From a checkpoint of a small image classifier.
Model: 5.06M parameters, 32-pixel images, arch poolformer, norm layernorm, activation swiglu, moe top_k, num experts 32, patch size [2, 2], depths [2, 3, 3], widths [64, 128, 256].
Training: soap at rate 0.0013, 9700 steps, batches of 384.
Data: trained on photos of arthropod specimens (BIOSCAN-5M), 19.1 epochs.
Rows from expert 16 of block 3, named by matrix and row number. Rows with one number belong to one neuron. Each number is 128 + 32 x the weight over its row's rms, rounded and kept within 0 to 255. All counts start at 0. Numbers have three digits each. After the name is the row's rms in percent of the matrix's.
# gate: expert gate (model.blocks.3.mlp.gate, 32x32x128), inputs 0-127
# up: expert up (model.blocks.3.mlp.up, 32x32x128), inputs 0-127
# down: expert down (model.blocks.3.mlp.down, 32x128x32, transposed), outputs 0-127
gate.0 105:082146103088106126137128192122111115104162165177150157148168129139137136124111141147137146139094161067070147156113071165111168086126075103103078180189188081109218125042157125128143103090171182135199129151099164166126138096153118078060100139083165105143152130136099156181088146095177145107149121087066147143139114147163108143152142096128120126143081122135113121130105120139146114126130
gate.1 081:153080081121050157098141105132145172120129094149157163143148135022171121185155151129112152136146135160163201095173122135103111156119130076118044094110144138137102123132171070118148071132110090077107098124171106125161201119180116111122125128110089103082145161099127118145117132094121132161153072077114089152117161074158110150159150110153160092142102091162097150139141161106123158082166
gate.2 099:100135074124110114192121154120117168132118147132154116114121125144087125139108169138126130102104112123094126088185112100174110074118139135107108215141164156167145135136150119116082152110204148136085152139096143148102131146150177126172130120157112121135138056100199100205157154096168072116170179146128112126124162135165093164136112173074074131124184153132173134094150067057119061146086
gate.3 088:097128065095129141176115136157119176105126181131119125142165136092075123129136143093148116115118064164155200145109166123106182094140123113145146106095157185150205110074116153078058159156154174111114153157084098150106103160119117113079130124073140123124150141151122043104153132127104141130194143147137141130107163084154191119160085123189116107096100123149131115134155094183156142161047
gate.4 092:131106133160047144133164119151051118187128141126135129118126122169109102074059121064089133138115142055135148157113121137102116082131131083155106108105158123134110142110148090123132137084146213131114072116074097139113161116127181140125084167122115185111155153165158130149112167153146137108109051090141170114201096103126078094151133134117086087117125076129139167202158146079114165138117
gate.5 091:087146175144144137183084190155156080143140104160099138127190095132126168120068062177094092145117121202139198153133174106107141190168096161130153109114094126132108156121138105133104128169100123138089160109097113157137136089114118149122131095125079162112134121077110078166173151137168128114118079100163052099144182138141130061182169114110144149195153164151102141102166114117168156112135
gate.6 090:158086119136110092092098145139207134128129116186133151118094182170093118157096123158188130069171121165182125071112151152150132097100148120105102078198125129097091137117116065162115128074085133064129112166177194143128106169163101100151137148177175088167103128111141200095121139163168064118103144173112112115119058118133138081116163089117128109169141145127106119096094105126128139108153
gate.7 103:125153158124126029121109172134091148153106154150117166135066086069084138098104157156152082145125113151108145093156148116166092132127132122160155127156105135146118123109116133138129115151184122147088089177215211117131133099132164171150075158109176158166144144083129099193110113121041078125161132120053168126167085107140192153132150120161108132169152138116083140105136151140098118093117
gate.8 100:135105115051104115117075095107107123141156105107121104105115135093132128180105144087165147167132173096225132142131131174081116097157115064115171096149065116182128178048099105121100135113084149133151161156142178145146125120140174153083142206155129131176133119119079123050100109085158115130068119140092147110109131176166172123136157140162123128151135111122094128152140127204157122101094
gate.9 088:158096098142226160137173141149090125156173117133094125149111136161170100104151097100103121103128094122174180178130105146174123167160073124056133123074108165108114139110126149188104151102120163119159119099065094110149109053117129137135109188124100194142109154140095035110136094109109137111159111143133090098127118103153122176172184146125128114193129162159158108167118176126096160128168
gate.10 075:123099119114133120154070102121104099169090181137173104087142103123059108096145091083113116130068156065090141164161153134154129134085144120118202076129149117149088119148109125090099150140134120110125140085197153133121122086147121091025169089158172079126125159127088096123166145184094108123168104087189152154112114206151062093156119149128111136114078120122111155163128139136100137154093
gate.11 098:137077128148080040134091111100176089123170165153120146154186090169121155097126117162138161085152076191071186128190109074099151185127137145126174140159109130143085140118224113122155112158142101142084126110098153156181149132133154103151108136138140092166130160119102144114075205105148157113136148131098134161155088159117079129106118133154143120141089152178103100173145135140138130075080
gate.12 122:123115120133111094087083097134213079132177190178106111094133016166115121102136091123154146093119071140119197188155134123124164098145149131079138108097107127130103068074148165131110119143118152137132109117069155139134142107145070076146154103116191097106086109151110084134119119154180166125145128098143144205149146105097148092160110184127125077138118178134149121161125150160089141143115
gate.13 107:081112115157160085098134112108178090120118176181095123092088130125157157163115124189118128102140095114073154138194168114087087192179146055132069202142157083100041119092126125150144133104097127105083117109135127081169150121152170116142156129098082096108119173105144129147151127139143147119107136150162129118170157174112101158166097144166091208130165120149070139102152124113149111082100
gate.14 113:175129110158152097121077133115116131110088129143143108104169143145129099174165189066157122135121139066061129186134146226132123039082179107230123135154114144129070115161178121115135155171078119163156121144164154140108175128105137114126130134111127154130147144128111121146159123152131188148181131085105172119127092149145125139096090106132151124152175175122092120173058101092095124141103
gate.15 091:154058122145149172162127127113100121124149112097089171109120171117080190149142127200086118112155100094121175154175115103138104142143146140162104140156179100147086199112165171107171080108157141157072111101136139134148144130182121113163113104140158092113198106098161138177141117065126172112103088105160090182148136116106140148174163158139167109159124100144107191047179159107155167108134
gate.16 102:167082106065130076134101136129158098126096115139115078157112150168169099168106127133115135128057128058215115130129119157131109156114062078107137099095129126068185168111125160132111112127102141083130141166106187182139147158164108130075127166150149136173097162096109115095122134090192188145146157086142148081135157131088152129138120091176104183119072130129120073104132175145189131157132
gate.17 091:142125116159174084110164143100191163188182168139115089116136136162122152189150049118136110133158127145080146109129109084069134112146151084093197062100105123190139152109154093154136133130117149192118146169089077136113152130074124092128133118145140143138069180110117131085146150202120094126088115184144104160120139157127135156095137081054158120150115110137138070111140149141069142083114
gate.18 102:058089122109145110159164124096169125159122130137086148113130146121133131166129129112148096089113140129141113137082105120140183227116074063211061188150158116073134150135111169163104087115132147142132136144061134163158123133121078093075160180131147103133140036095155137112109189145160122188146153133124140134141165089118132096079113148143141171132110141121131067053118135154132138124140
gate.19 083:125145139131137126141094105092169149154147146157116151139097158120097116128139070223116185133104135035085174170168122135099107123083150077140171082160153096139076126121163128103062158148084103133143152154194154134080099128151129154138137078153119103126113163174134184187133152147143144095152105127173105209121091130085122090145076119140086136207122188138125129114153138146124151153153
gate.20 112:167142128183194133100126144081139178082157118132115138109086157172120138103080170072095126132213138043137178156096151104122144092185138109143155104100108101137115095095116131113097134118171131118000153136187133155107127104121112156159172082166158129149154154099156116094107165099175130165114073102139111095129086108101180146130138109150114075140129152148108177139125111120111153118085
gate.21 107:231049132136098075138108111163134107105089092125115153161059136154115134118129180143159124197075106100186126062090118157101086118143093145125133148051065141155153157130139122115126134177120085118133101098139168161113150105154125166141138077068118128148149108139166148164171157133115129113171177223093067135135123130098130129089159136104111121169156105105144126145078123104135143133125
gate.22 098:164136079125146162169084153148129070076141140172085098134051115125172069118166134085163065159109120160068074140159086157117118089128132142136150138113097172132107102168056119115163187154116122161160103122136061135132173163131109155135098118121173084172094088118147081107202136188138102149160131155128128112136134083168190117121129153182104126102144101097088085120102150123121101101114
gate.23 101:181218107103133107066148061131162087090122130093132129099150216185122163105157127121130162174086101159087132121145127099039136147131191109138121125167155097069143132144180172147138107142106117155135113123140134137156093144101096095147133131200223148113151172128092156090151148110172125098108127117077124155114132125105178128122113117126125103108162182101102075117135106104109090086125
gate.24 096:116162113088158073141157124133123179112097159137114095132149093101102111157100236090128122169107109138107122137102090143100097103131090104139106187145102135153123159134155175132137175191230144120104168146088108123119146111138121161175124114127103127104089101172129165149134159089115178108147117110103094082146171127156131197056124104039135065120063141149155148094151115146122167124124
gate.25 109:150082151120091155128152161124181096158111096123107074113132166081083114136143082156152163063106130125178217131092173155114147089102137131185190132125188122136136138158099134126154101107170157117088138134218138090151133142120172080123113110159151088112138102093104139157164203149134073123144142089102097135104125177145159090161123162082105069086157178144121171149150110105100163139102
gate.26 084:170177098142126162107088125074169123147162107059141101140144125111153136120121133071080137137113109105244092122119158114104102096156137139169181102090107151129204127106138124090081126162160154132039168152115153124193090101091173111194114167117105140103112149137126092121138115152149122120082082078149101108042141108107145110143076153153123113113146170170104108123128123144092133146088
gate.27 116:170088178171129070115136183162166109117170156130187114143206163168149120099085133074145131129132166169077188147156088139110149121112121087058111069149100183096133139147165181146127084168083144123162131110046121128092156132163178134170110124120090142134103146070067062115138109132105154122135147098136137125114107111161109126120161151125180089112122112169126122129063087127160143111105
gate.28 107:074140080093132076167139146120115130145139086134108171151122123133227106115117116084122122117090155116109182169142129149150141152179090073120055154098192094112195159118134103123110099148101137172160141127098155174128165103084069090106115165169108178120127151106104106091164086080168111098154130090107140097106159189209177142136174135079140095114086148124112145169121124106094113115127
gate.29 105:103160110149180143171193035072087118135096124122097150124152093152148157108154194117181136156111161148115070155107136111164183128136144077152026182121162123123120121128120091145142094107133120150176146156139124157132159167121145100106097166114187119123132038158113153132147179097104145154090144113110059129091178145145130155134134111074168161126127152143150107077128093079128141115102
gate.30 127:087091093158112105158074218146111131128094143102121096147125180127096151130120163080145145115098125035105164103165105101164163144132080120161147142092178107126101136124129155127095146100115135115070135118118165138150127161143143158085113175078200052117138134177116130201121128159176101159169107114085149145131140123101109084133108126073170205129096118123141172112090100205152129134134
gate.31 094:150109107179179083135090142113108150147193122128126173186145127154139122130146102143094125160133148153109193106129119114122184148129102169109143171077091132170161148161130114113102213115124157098070156183070079147099111139140086093127133044185154125149106081091176112118115152166109113140105110138115101129070099067142130131149150178168162077113087115074124147115112080103130133195159
up.0 101:062155127093114121111142183126137116124153161158120150187165161172126134129093153140115132153093167067067122175119073170135201106155071068105081153162189086094210139052128110146137121075127191149184121145111152157115140125151141100076075140066142097166161115155094136172114170106154142111121111099079152093150122151191120132126127092135128161146111115107125096110125135131151139132138
up.1 078:116114132156074112134141081131155166036167097130148200175198133108200152126136131134134134126137151131123165087144183157127094146128195130127105118086151144131093137115128053083154099131137134080131101147165069138150133151154113083110112086097069098090193139085139129102160098107163149191132110127115082157094145081162139165088157109118149092142148091148074150190152130093116159112155
up.2 102:079151093115124097185134147110142192138100126147150111122113121159101161150111161132106138133105127132140112068177125111153097110095174132118142172129148124150132130146143133129102144135191147124059150140067120135101136145136131139187156140156166130151094066090192104196174170090151063105172168168136082130134191129160105176143113167084067131121195150124160131083158052070110077147107
up.3 079:153195097105169118152074151141131180086080123127134130131146111116091086131073135094144094112135146170121200173065172168142156083154114068080117152109136181125232122090129098100097127109129172153112141139094126107132131138107099119051122073105173126119118134135130112111099110163148118165153130163123192126060097085161136129102120132158136110159130111085085156089139069166149169158097
up.4 097:057185108071190121116098110125167125094121114156150120126093117114143165187132125135132131105146160180168105120137134108161090141114175146082142134095098170134125102112128130146096144186122074147187190131110214117159084095111138142111138151121101078161098177104065123093142065099131104131125187154156125136064137162129168157138103104112112169179128130154126089102183111186107091069095
up.5 089:128122129120138083098159090107116162112077149108148132133129186220113105107145114123163186094102128063080124153079111162172144100065153109111078166126204153127086118134113113119131101088139128139158099094192119082113125162146164093130104145145165150157119170170165210124114118153138091125155186161129189172108067167121073146114096109142129113082089113061141139155132097124120149156140
up.6 091:131075108132094116089140142156199111161109128182112146136088175176080127154086074189187111054156110154171136070124170145169115150107101096084105112172151141088143189098097046146086138053106126074118127166152195127140113124155139096128137128162174086157120150101135196127111139165145063122109176155102118086118098121124116085120159125114113127170128149128125118103127159135150143110139
up.7 096:133147148125118036119110176120095175149113136115119155133050094065088132084101162151133086140129126143105151067164122088154095136129129127162161132137109120135136116093105136136134110154197141139067094182218206124126119104121154155141070156111164149160133120083132105180094117105041087126133118138078155137138096091121182165110167124171097116158146147116077142094148164165104122089120
up.8 101:089086177169148097126111185130124111126171140119087160153141103130186091101075079176091094145136134112065155144065138129156184143153135105153097132120172089167152143083153079136129149093133204095080108091142148110152121107155105094158117133185116146099125171092114174165131115129195132099121164065123101115180108157136129096102163131116126080182118160058095146133088081096170118144165
up.9 088:091144149091078133137084109120099071133067139142183169109132191118107127151120162172109168175084161153101051125162151119135112112156198107130090154193104093129120145131158113095101122111156058122125108126128190191091107158140097147141132063188137065158151039105182170150120145168068139102143143125123125139131131136118102132101121151197152120104123123124126116090152139110178105146117
up.10 092:105153142161118060163085139114152111190125119123159176127130090046128124131122102102086132127101176122117237150181131145141188103114141137156121169093135124169114130106092126117118119105137129152160171109125119094120192088134187128130132104181133066145103145141098101121141166181164121093099086074197139138170072142143118041137126158085114103156142151118145133136193113082118162112113
up.11 099:116106126151108036125120101092167079112162184155116162140181088172134152084104104128141146090158086191023192119204133084091164168128129138101154135166138115136075132118218102131120124142144085147071135110095157138175159139134160108153101130140120097162133168085106119091076183117126148103137131106118141149148096140128077132108122125128153128135080114178097113166144141122125128088080
up.12 111:120137168135140156146172158108062186116065074103153154160138235128136150162115170121113129167139193126130076082103147129136093158110107127153125158149147136114149193202151095143146142122116097123147133133201114123125128142117196158113103165169082186143174155100175148125136128112083095129094115154101113081090128147155123182111159080082129150114161098105093137066120085098157131120164
up.13 106:147132135086089143158157127142095151136132108113138151152153111123124066105133122056155144158099159118126091142043144151157167064053103190125178067124108188131197127162110114114076156151161125172176136172113148165095120132076123148119109108128156171159142096154111103073126124136113142146173113113063130143070111101139168101086134119088188086125083108138174117099079139173097152159111
up.14 108:164130102178124071135105135094117114124093129148161113088134098156154109178166155094193085117138112120068106172203128189137094055085170137184140159145093138105050088114176103103143137134069105131151122161174149156152181117101143100095115111130143140128150138144113109181144146148096151110151113098089166128110050141161122117121122115140141131187158157123104110145046105102074097097081
up.15 097:204087123126106185174109177133107127138138081090139121168134181181055118125121144157090145157101185051176126115102081141119113110146143178155106108118099134139122161166133129104157099133130174153106123124145130135103107108135103175182098164091112118108164083180112100105179114138113129090145035159141082158112109126132159127142181168097190088131117068153148189175153144155130145142164
up.16 100:088150149158090181130154103149109145140149109113138189110132078102094137096144098144123125119173108217061161147136158104148144094167181161124124135135146108146108114135123087090121155101169124172120116092175053054106116091103129117177160066120118139081158101166142167166144120159074097122129124158132112150114143151155107099113093184096106073117200115129148198191111087112066125135116
up.17 092:164106111166103079143109134117201121183191143128119095115115111196124149177141053124147083151153128140133111078182147100061100120153150079091192070106074144183155122118138089110143125135106167194093078134088069120110151130104130144161098143143150129094095211107137136127155147146105090114099122192149099118134121153140099156100130112072125118158089105170120116109155158155082135086111
up.18 102:057093136109140110154159135104174118147139124125075157106126140138142138160131112122153093078129135121129103131085105122133176243111070071205062190149145112089127145143112164191107095105127137137146115142060147157165126132119088104074149194121142101124148044096161148117109179143168112182140140150129149133137172098108113097079127158141143168148104150118140078063127138157138135120144
up.19 099:144131084104122112142117122171147150121103174100140089133158141100066089142140251099124136144117108094152134076128153127113148057136099096141072146122165143134163173103096141143138156179180136137123114142058090160112151108136100181144127137070125140165136163133098126124122131083137152148166164128087150098138166083132137174061083073120159127056099098192114134134137082164165185136096
up.20 104:159129119182195137101125137078156144082151103148098125106079170174124129097072174075106136124224135032129167145086143106124130082176149090146138084108119097118115091100103125123101139138157133122001148120171149148106124113127102155165185091156138124157148146079147117094103138103168133175126085108148106086124085113086157151112139103150104082147138147147105165150126119117124147110089
up.21 103:198080129092096104154100102169130132137085118104128124162076150192105116136120175139158152204093119088209124091089107162097116134121096163126144180079061102151174144137141125106132128173118076125147133079135176156098158115161143153143125107077133155151136108149179139122176144177116129114188173214095041148127105136107129133115151108109094138177146121091138128153086161098145104143124
up.22 105:104138197055095079081118114161146164115112194100141158135124086177149205157091115192122154148180167042182151105116194114119099166122125103131124089127121064115104104075116150110122065130093124136145110110171181144144154157114124115158157170102115146106127142146127193117130105092119169100086141157099104150135154216064112114112100104146132143120146171133110142134131119135150112094119
up.23 099:165231121116131122070158054118154087098121123105146131084161213203128158115162116098118164157089125161083102139136130123045132164134190108130115125157148111076143144155169162153134104132090111157149110120105127121139089132100099100130141140180218166115157182137077164094163136127180129113096119129100147154118130134116144117108101121118150111098160170082102063144134101102098085097127
up.24 092:130086124123061172124099096107141106144139071158146166105079156152142080107162061184137156102152138135224107098079184105175157120105171190094151069125163130093114100137083086134120113094069116149103077121149122157131114136125104112082126114147154140168139136103143097069105130124122086174119156131147122177134100111124125081187125136216113146102169088122137118184096146111104111172128
up.25 106:118117134138135181123162132151083165093154142123100144109141074166106096113115126173114111128107126132034172079130131105156148122107116103084113143059121180114116118115104147127079193119140115155090122140078069145074068132153131095119068105144066168182050137172175180163093148133140124138127148091155137102151113110133088143126164159160093086147109093083134115192103114058103174132138
up.26 089:155163156181136136122127131087171160146134153056128110159147112062046201075126078135090133164162148158168114098126181159094099116137157092166194114103102164127125164095115137121104100137161150103057140182161118136186118122134098132112074141060132085134164171133117099181158178144125103137147070128133092142081140087091129091130078141132170096111162140137101136114118075130125158136095
up.27 121:093167079092120187136116065084092146129092099118076141110063092079108127153155115168119123127111085108192060112093181126149124151131124194207164165132168074138130115133083082113140170076161107135083128139195137132178091129095082125097148148139182117135161101172171174138113143133144118149135103149128105118151144140090157129137077109135098175134141119092124127119194189137092132140154
up.28 104:078142076089119078173125134124109126145130090136106157152119119133221104118133127084113133133092169128121169172145131147154122152181094076116066165099192085115200160129148121120121102170091145172154139120097164177135153100083083103092117180140096181131118151098105103087165076071177113116144121099104144096107160179218168163142175134073145107118090144129109136169124128126114110124125
up.29 110:096139125113160121125163020114124130149123125132102143111140123149117132124156167164167153144108144104175114139118179104184155109155132081092051193137178138150127128085106096111095100105155124159128108174110130162120150132126143102084108080113187176120098067203075146180136175047096145162135167100117111142132176165104127140139079132097158120097112144150172094092155082126110187116087
up.30 130:095096083154123115163072222145112124133097149108138103146125176124097159130123167088149145119090140048109181095170106101173151148131086123173152156094174112139097142122135153130093145099122135127083148115110175151143138166136141162094113168077201044129128136166108132202113133153160108156171124131083144150126128129097112082134103136080172200136091127142141169105092098211162135133136
up.31 090:130118113180190049142071160123141163126205146126139197177118105155135143129143082129095108153169141168071144119108106103120160192121107148120156175125103106156182132150107144128140203160121131110125138171096112147100082089146088082140152071179141183136126092075166136109087114160132109146110129184117145155070071090123135141127149168155166116112091153114141142065099074150145100135154
down.0 103:104123099155099073126182107075121106130123132125089127119169092169117158121148072116120199142153084133048128141149156116114177151098137141116067109128179156144149126083073103117065081132120103175148112140125192064143131146139125071149137117194190135183150154125164162151118118135047113104156130101104130156086153156106105123065095176163127096094160112089102162143128119146153150133186
down.1 083:087174118131173160123127100145075158141133103099080188083089113209073118155148101086164166111106127095112113112135123161138085150072169168159157097107142120161146081148151159156065100085145170156101150117064106102093061158136156133147086123150176158135088175094123156128138157089139131183070146099128149176055130161125098144124133132106101159160144113138160102136129173145166135068099
down.2 100:130186094080141143118156104155082152137156153147160058227106137136122108155160101114080144111079145146145086134100109083146121107119152138180143143138109102068065127178095151083152117142101144111125107159161069155096133144113139165097165044098127114066107068138125102150152133143168084122098138124098185097112151078107150088127080140122162097117119148172131101055148168098159164134100
down.3 090:123178146071139083131115121159136146075084114143118123167096091164109149089067148179165124133102173126129123105125137150110120092130097093080077123118102171192119127103113159151121113119058088147163174141153075142106142115102136154108135064075101105126118142147113134105115152114187107191138072103137133150099132100173142078082094096145203129110124144085147171179176152154062177186163
down.4 113:126121184157128120102143172131106169167130160153144135131131122117126098090177068098116162092135132111131134168092111100203109146127123155100060122107124139120154145158130162067192134138142135131053152140093141122145135106107135080110142129102163165140076108122123144135148078175164175127190138070099103101164139122089114130086121193092120085146128117101170231073123181126126131206180
down.5 092:163117104080118108122172170157111125068050188142094125130133122135122101120077220183177120102173145079152149146127110127150087069131106096140139125109129111114124115164101162102111111175073102110154103130116057136083165129176123170089087156089055119128131104147123111170076109170141089159145096132154128144081121159105103148112111107153220163130082090099118101118129130149108164114172
down.6 090:123114171129132119101109146135162095110150012123112162177089177134121110104087149091153099115102103180109100090113088094107161104205101087099127110106088131117088147167105080109099123106089176085136088151184149139139158113086159087115096124140123125126123178118097081158137153122098154138162109149141102067137149097086118061123136145119106191116080129120073083162092065127164159179125
down.7 090:092139084112151158180123145120094187142116141135104105117062129139092119162147172147124099151173090138148146213164145100147125132177117107168171086116100104155073092163119127102170126128109193145135123172194145172146158138136119116133091069133189143155123204177099124178118095153119148123142116133073190149162134135140156104190167140081113137207103115130111096119148093117170101104180
down.8 104:134108145147187161064172152089161114134200126112141159128098119105140174130163175146132116087102138126128141090082119099141147141125165159174107139141124115138196131121168110138174086057165195081146120112191166157162120095108135120160147131201120121161150193042174129124142093119117138142066103102126145143115109072103115148112126105130142124163079122078110106189073083135107119080156
down.9 093:195172106161122131180107091139147081128160142144138132076158071149124170110212164173081142169119109160109160187141101160150126112145078109108165112120174138113076114149058090146116152107097078138211112137157160176145104113081060126116156078121141093127146105090180161111135126173084139069087110112105125122140118136175132092068121137139123151134151098101134143123150100128127083095183
down.10 090:168141075009140169151127137122087169069094102122159173162170127122094129143068193103156176084137105079135118121158153145159104121105164113101107101126108175136119097122128086169156100110135079058165151126166143155138122147144092155155079155051119136160187103084162150097158084133118151164141140133149072133102166096167115112150115122153137129115120129178176168176170109116119129118136
down.11 087:128078170088143065144109138164155078142082114121175090120139111133160184119191158137146085073114126128134157114126126148138131165149155049125132170152073185135126119149145113118152149172083073166171080171149098165134142099118117131044125144140097141127138194185041138081132099116098145141157168132135124111076083119116127143122175113151094157146144177130190117131104153179135127077111
down.12 111:176153129122101196104183137122149181119105160151154118110120140125187141106169087125092129133134104085079101099142073133107102087134129159121118133160165092127088144085132069083157125090187085142078133155132150119164126149064127158119110087137107143138147101180142107114120145159020119133084079113137151109122090081143139163127163147078141134105136110086096184031126163066147100119145
down.13 119:163171097152146120177124113144077130121117088058073160146157122089096123150130146175120138157135154045082111129113088130145155077160125202166141156095139095081111171116104094151128081085094170133122108162134144089105116120111107066143134128145208071109113109146131122146086136148101142104114083144108106159077122104141153154099097081138122103182085086149157149172077099151101195188150
down.14 093:147131090120144209102097054104135142153147141140182103109146155085103126085143137113074129109122093067090164143140127133146165113139129136113121170129165123154139083130148158192166140160145086101127139144097147092171091131105118135165082141190135142123113156158090172148113107139142118140085118135079125160104153068133195144081099120100036091102166089066167156129065057080146099133109
down.15 121:190188121102148131107150085138109118139127091147129142154144155141083120155172160130140151094078109076112179109157068140112170039144144156121147150093102111109155113106107141122097116093068141131125122173071174161132137173187135099162179121216154123111104183132107187102130155096089110109094124104112160096149160132111151095161124122133147166126124204145113052184165083116154112145098
down.16 111:085167111146178101165119067091143180089131147151130099109113107087183133086060159171100069138116178119145139212136082119111076167158151102074136122147115135103055136100121153135153154149101187120159148074120131123063112108141046088136130071127139145107114139135139156119130085114080148102077096125130108143138150199132130114152149155132091110113100080099159102068110123163167148113112
down.17 091:163207117139137141126111069138146122073082104129116112110103176110177153164129130183116132124131148170132129178129075093190120120143106130154175141138159164133158114105118087081107138145150178194117077168084115072125117158107105115069069145048099134157142114119147117136166176073099104154128112168116146067135085147151138103089167116180123150164086154092174115167171165129090170098144
down.18 103:121150111150096131107169153122080098142166170119137169112097162116100166112104081159134113140171123167073178076115099120117137123122121160103090124105117122114142135136093127107157041152119166097077165100122116061124089197145186101137104155128176069070108139147123101137116126136134124136132095097108214117118230099098092136193129167165128128140148141183158098157131172125124097057143
down.19 099:155101139150095144103159176118136107160142099099132121118110152085150086095105148130169112112143113161125062121105178094126167124170139139096172067171176094129081122122129068088142168096124170128050142093100150070176122087078161125136204130157151088157091156125122144060161152088135108094138185156129142157133112104116106164156140113176168104132117065069109140147094083167077089161134
down.20 102:170139150115105171102087110122184088118178139094091124147101135159130122112135143118037151141087175118144118122088109161104127136114206123148161085140128100136150122051168154193138135154130132054159100142132105107101130119107080165183185111114037142124134133072171168100111166136149097140076111136145143129123066159100156116101121118154102064107168120085131182106096165091097107104115
down.21 105:102116136106158170118126180175079097171079155117152072166171149106174132121119192101131120118131116161046121111136111102165165087128129149152158137149128073097098134128124072175182164129078139087105117061106178148153105160078142097118153149131140126159118130141134152123090048142157142132149144087108048137188136105114112174173149130136169134118109107191096131078065110137106160146174
down.22 100:088065069150117090154138154159095159118070084086152140179118135120154091115121139134134064158113161098090138116138165103184096129124114177156101147098144157120165149131124189140185104117138155115110140128165098139105156142118114109082163112146095154121161096218156087124127148182138128161157106148129169170182158109111155201113194165043172121155137151122181160097153175088149134136132
down.23 088:116171153098122167097074106091161099164126132154171149086164122127148153186134161108124094116126175105120144097140121169110084153150143075164118092122114107127127073151092155161094152117118107098234116081069161094136103156084158167175127205106123112118120151116114201100122117136155125099098196181097159101110066125138105089079142166130163173181106166119175135171117137105157124128123
down.24 093:111187172162086136129114170112196135134119183123132111134132155123179100096147146106137158107121114148215147096154116073130155142122160180070064043171166144090119164150136137137164145154101101159080101126102143057146112170155061128138151148076111100157113159123105141077135131135113136128166156118076136158069121146085140130136152108192144163143174100125121079151148178161162075127139
down.25 110:128117105082135119174148167173082105133147153142109147135104080162121103145127146169171144154160119190125098048164121141123136124097158094112123130073106103102118111136079168158166151151194087108164117108062165121116103162093105157198159164071121155161150075111101149095093130084113138117167129195151148157129111138179094107058133095189133136183101063129131122140168161139192145118125
down.26 093:172160154158210158122120075100063102104090129131156141092138106110172157128078157120108170177109152082059148172089126117098107176139086091079110152122113112112107190139159130107136100120084094139151153147200124083164095133126105134094148178131129122165140183142156091112150143170070135119153077191166164138157101102119107119170162114120159160134152137132192113069110156174125165111167
down.27 107:207105146121140155148143073109151167169140127132129123127119137141120145180119113126032092112140091165166120145112159099187115135160099117126148104103170150142113112121143153144118160055077147101150110132114154162092224095109146151156086119164167123140104134099153141160182115093194086119126139128162121115152115159132175091119110055108151087159156069129025121080144114084091138146125
down.28 097:141133095104094074139135135142122116160160163168120142102115090113089102180143110112102174124155092190087088145116162109100135165175059184146097136078183087151168150120143122097200132042164216090150088153112152146112092102137124098071149149172081077170166163144121136129114139126146144081112129115158194114112102132130194156113107121073129133125103141105127114149139193143141113160138
down.29 108:197089134100155166094187087139093169115146149101142204164164122148176118132143111088115094111100092129140142064104117044103131135141067120154095165143098139143139154179158112083146085142194127155085135069145138166148166133117146068122135128155126153093125121130153185173153182156116140156105115108184033133081144115116126112133091160133104107083146129107190129158135147089147131109095
down.30 105:142101127171120167146105201143149135162133186092205127130140105084132168066118065184110132114079115131157097162122102091158156098108139159090093091149182152086130123133096045098211193147106123128147113110136144110117070182118140101151157114127149098146117075123168102144152082159086125100104123134104141148123190192149135097167120117091140095165131110116140113118101161150131138128207
down.31 093:106105136120079127133168123116128061139153117122092171167086107104140090114144050122098140094106180110087114144126100107147123154106167131117145157134185109131106166146166108126128130132160136146151123086122071099180186120170120129065099129143104136099050077163151105117093167170214139117173090102128154129152076106141123166133183113121165109134147201099149168095167092095122140208077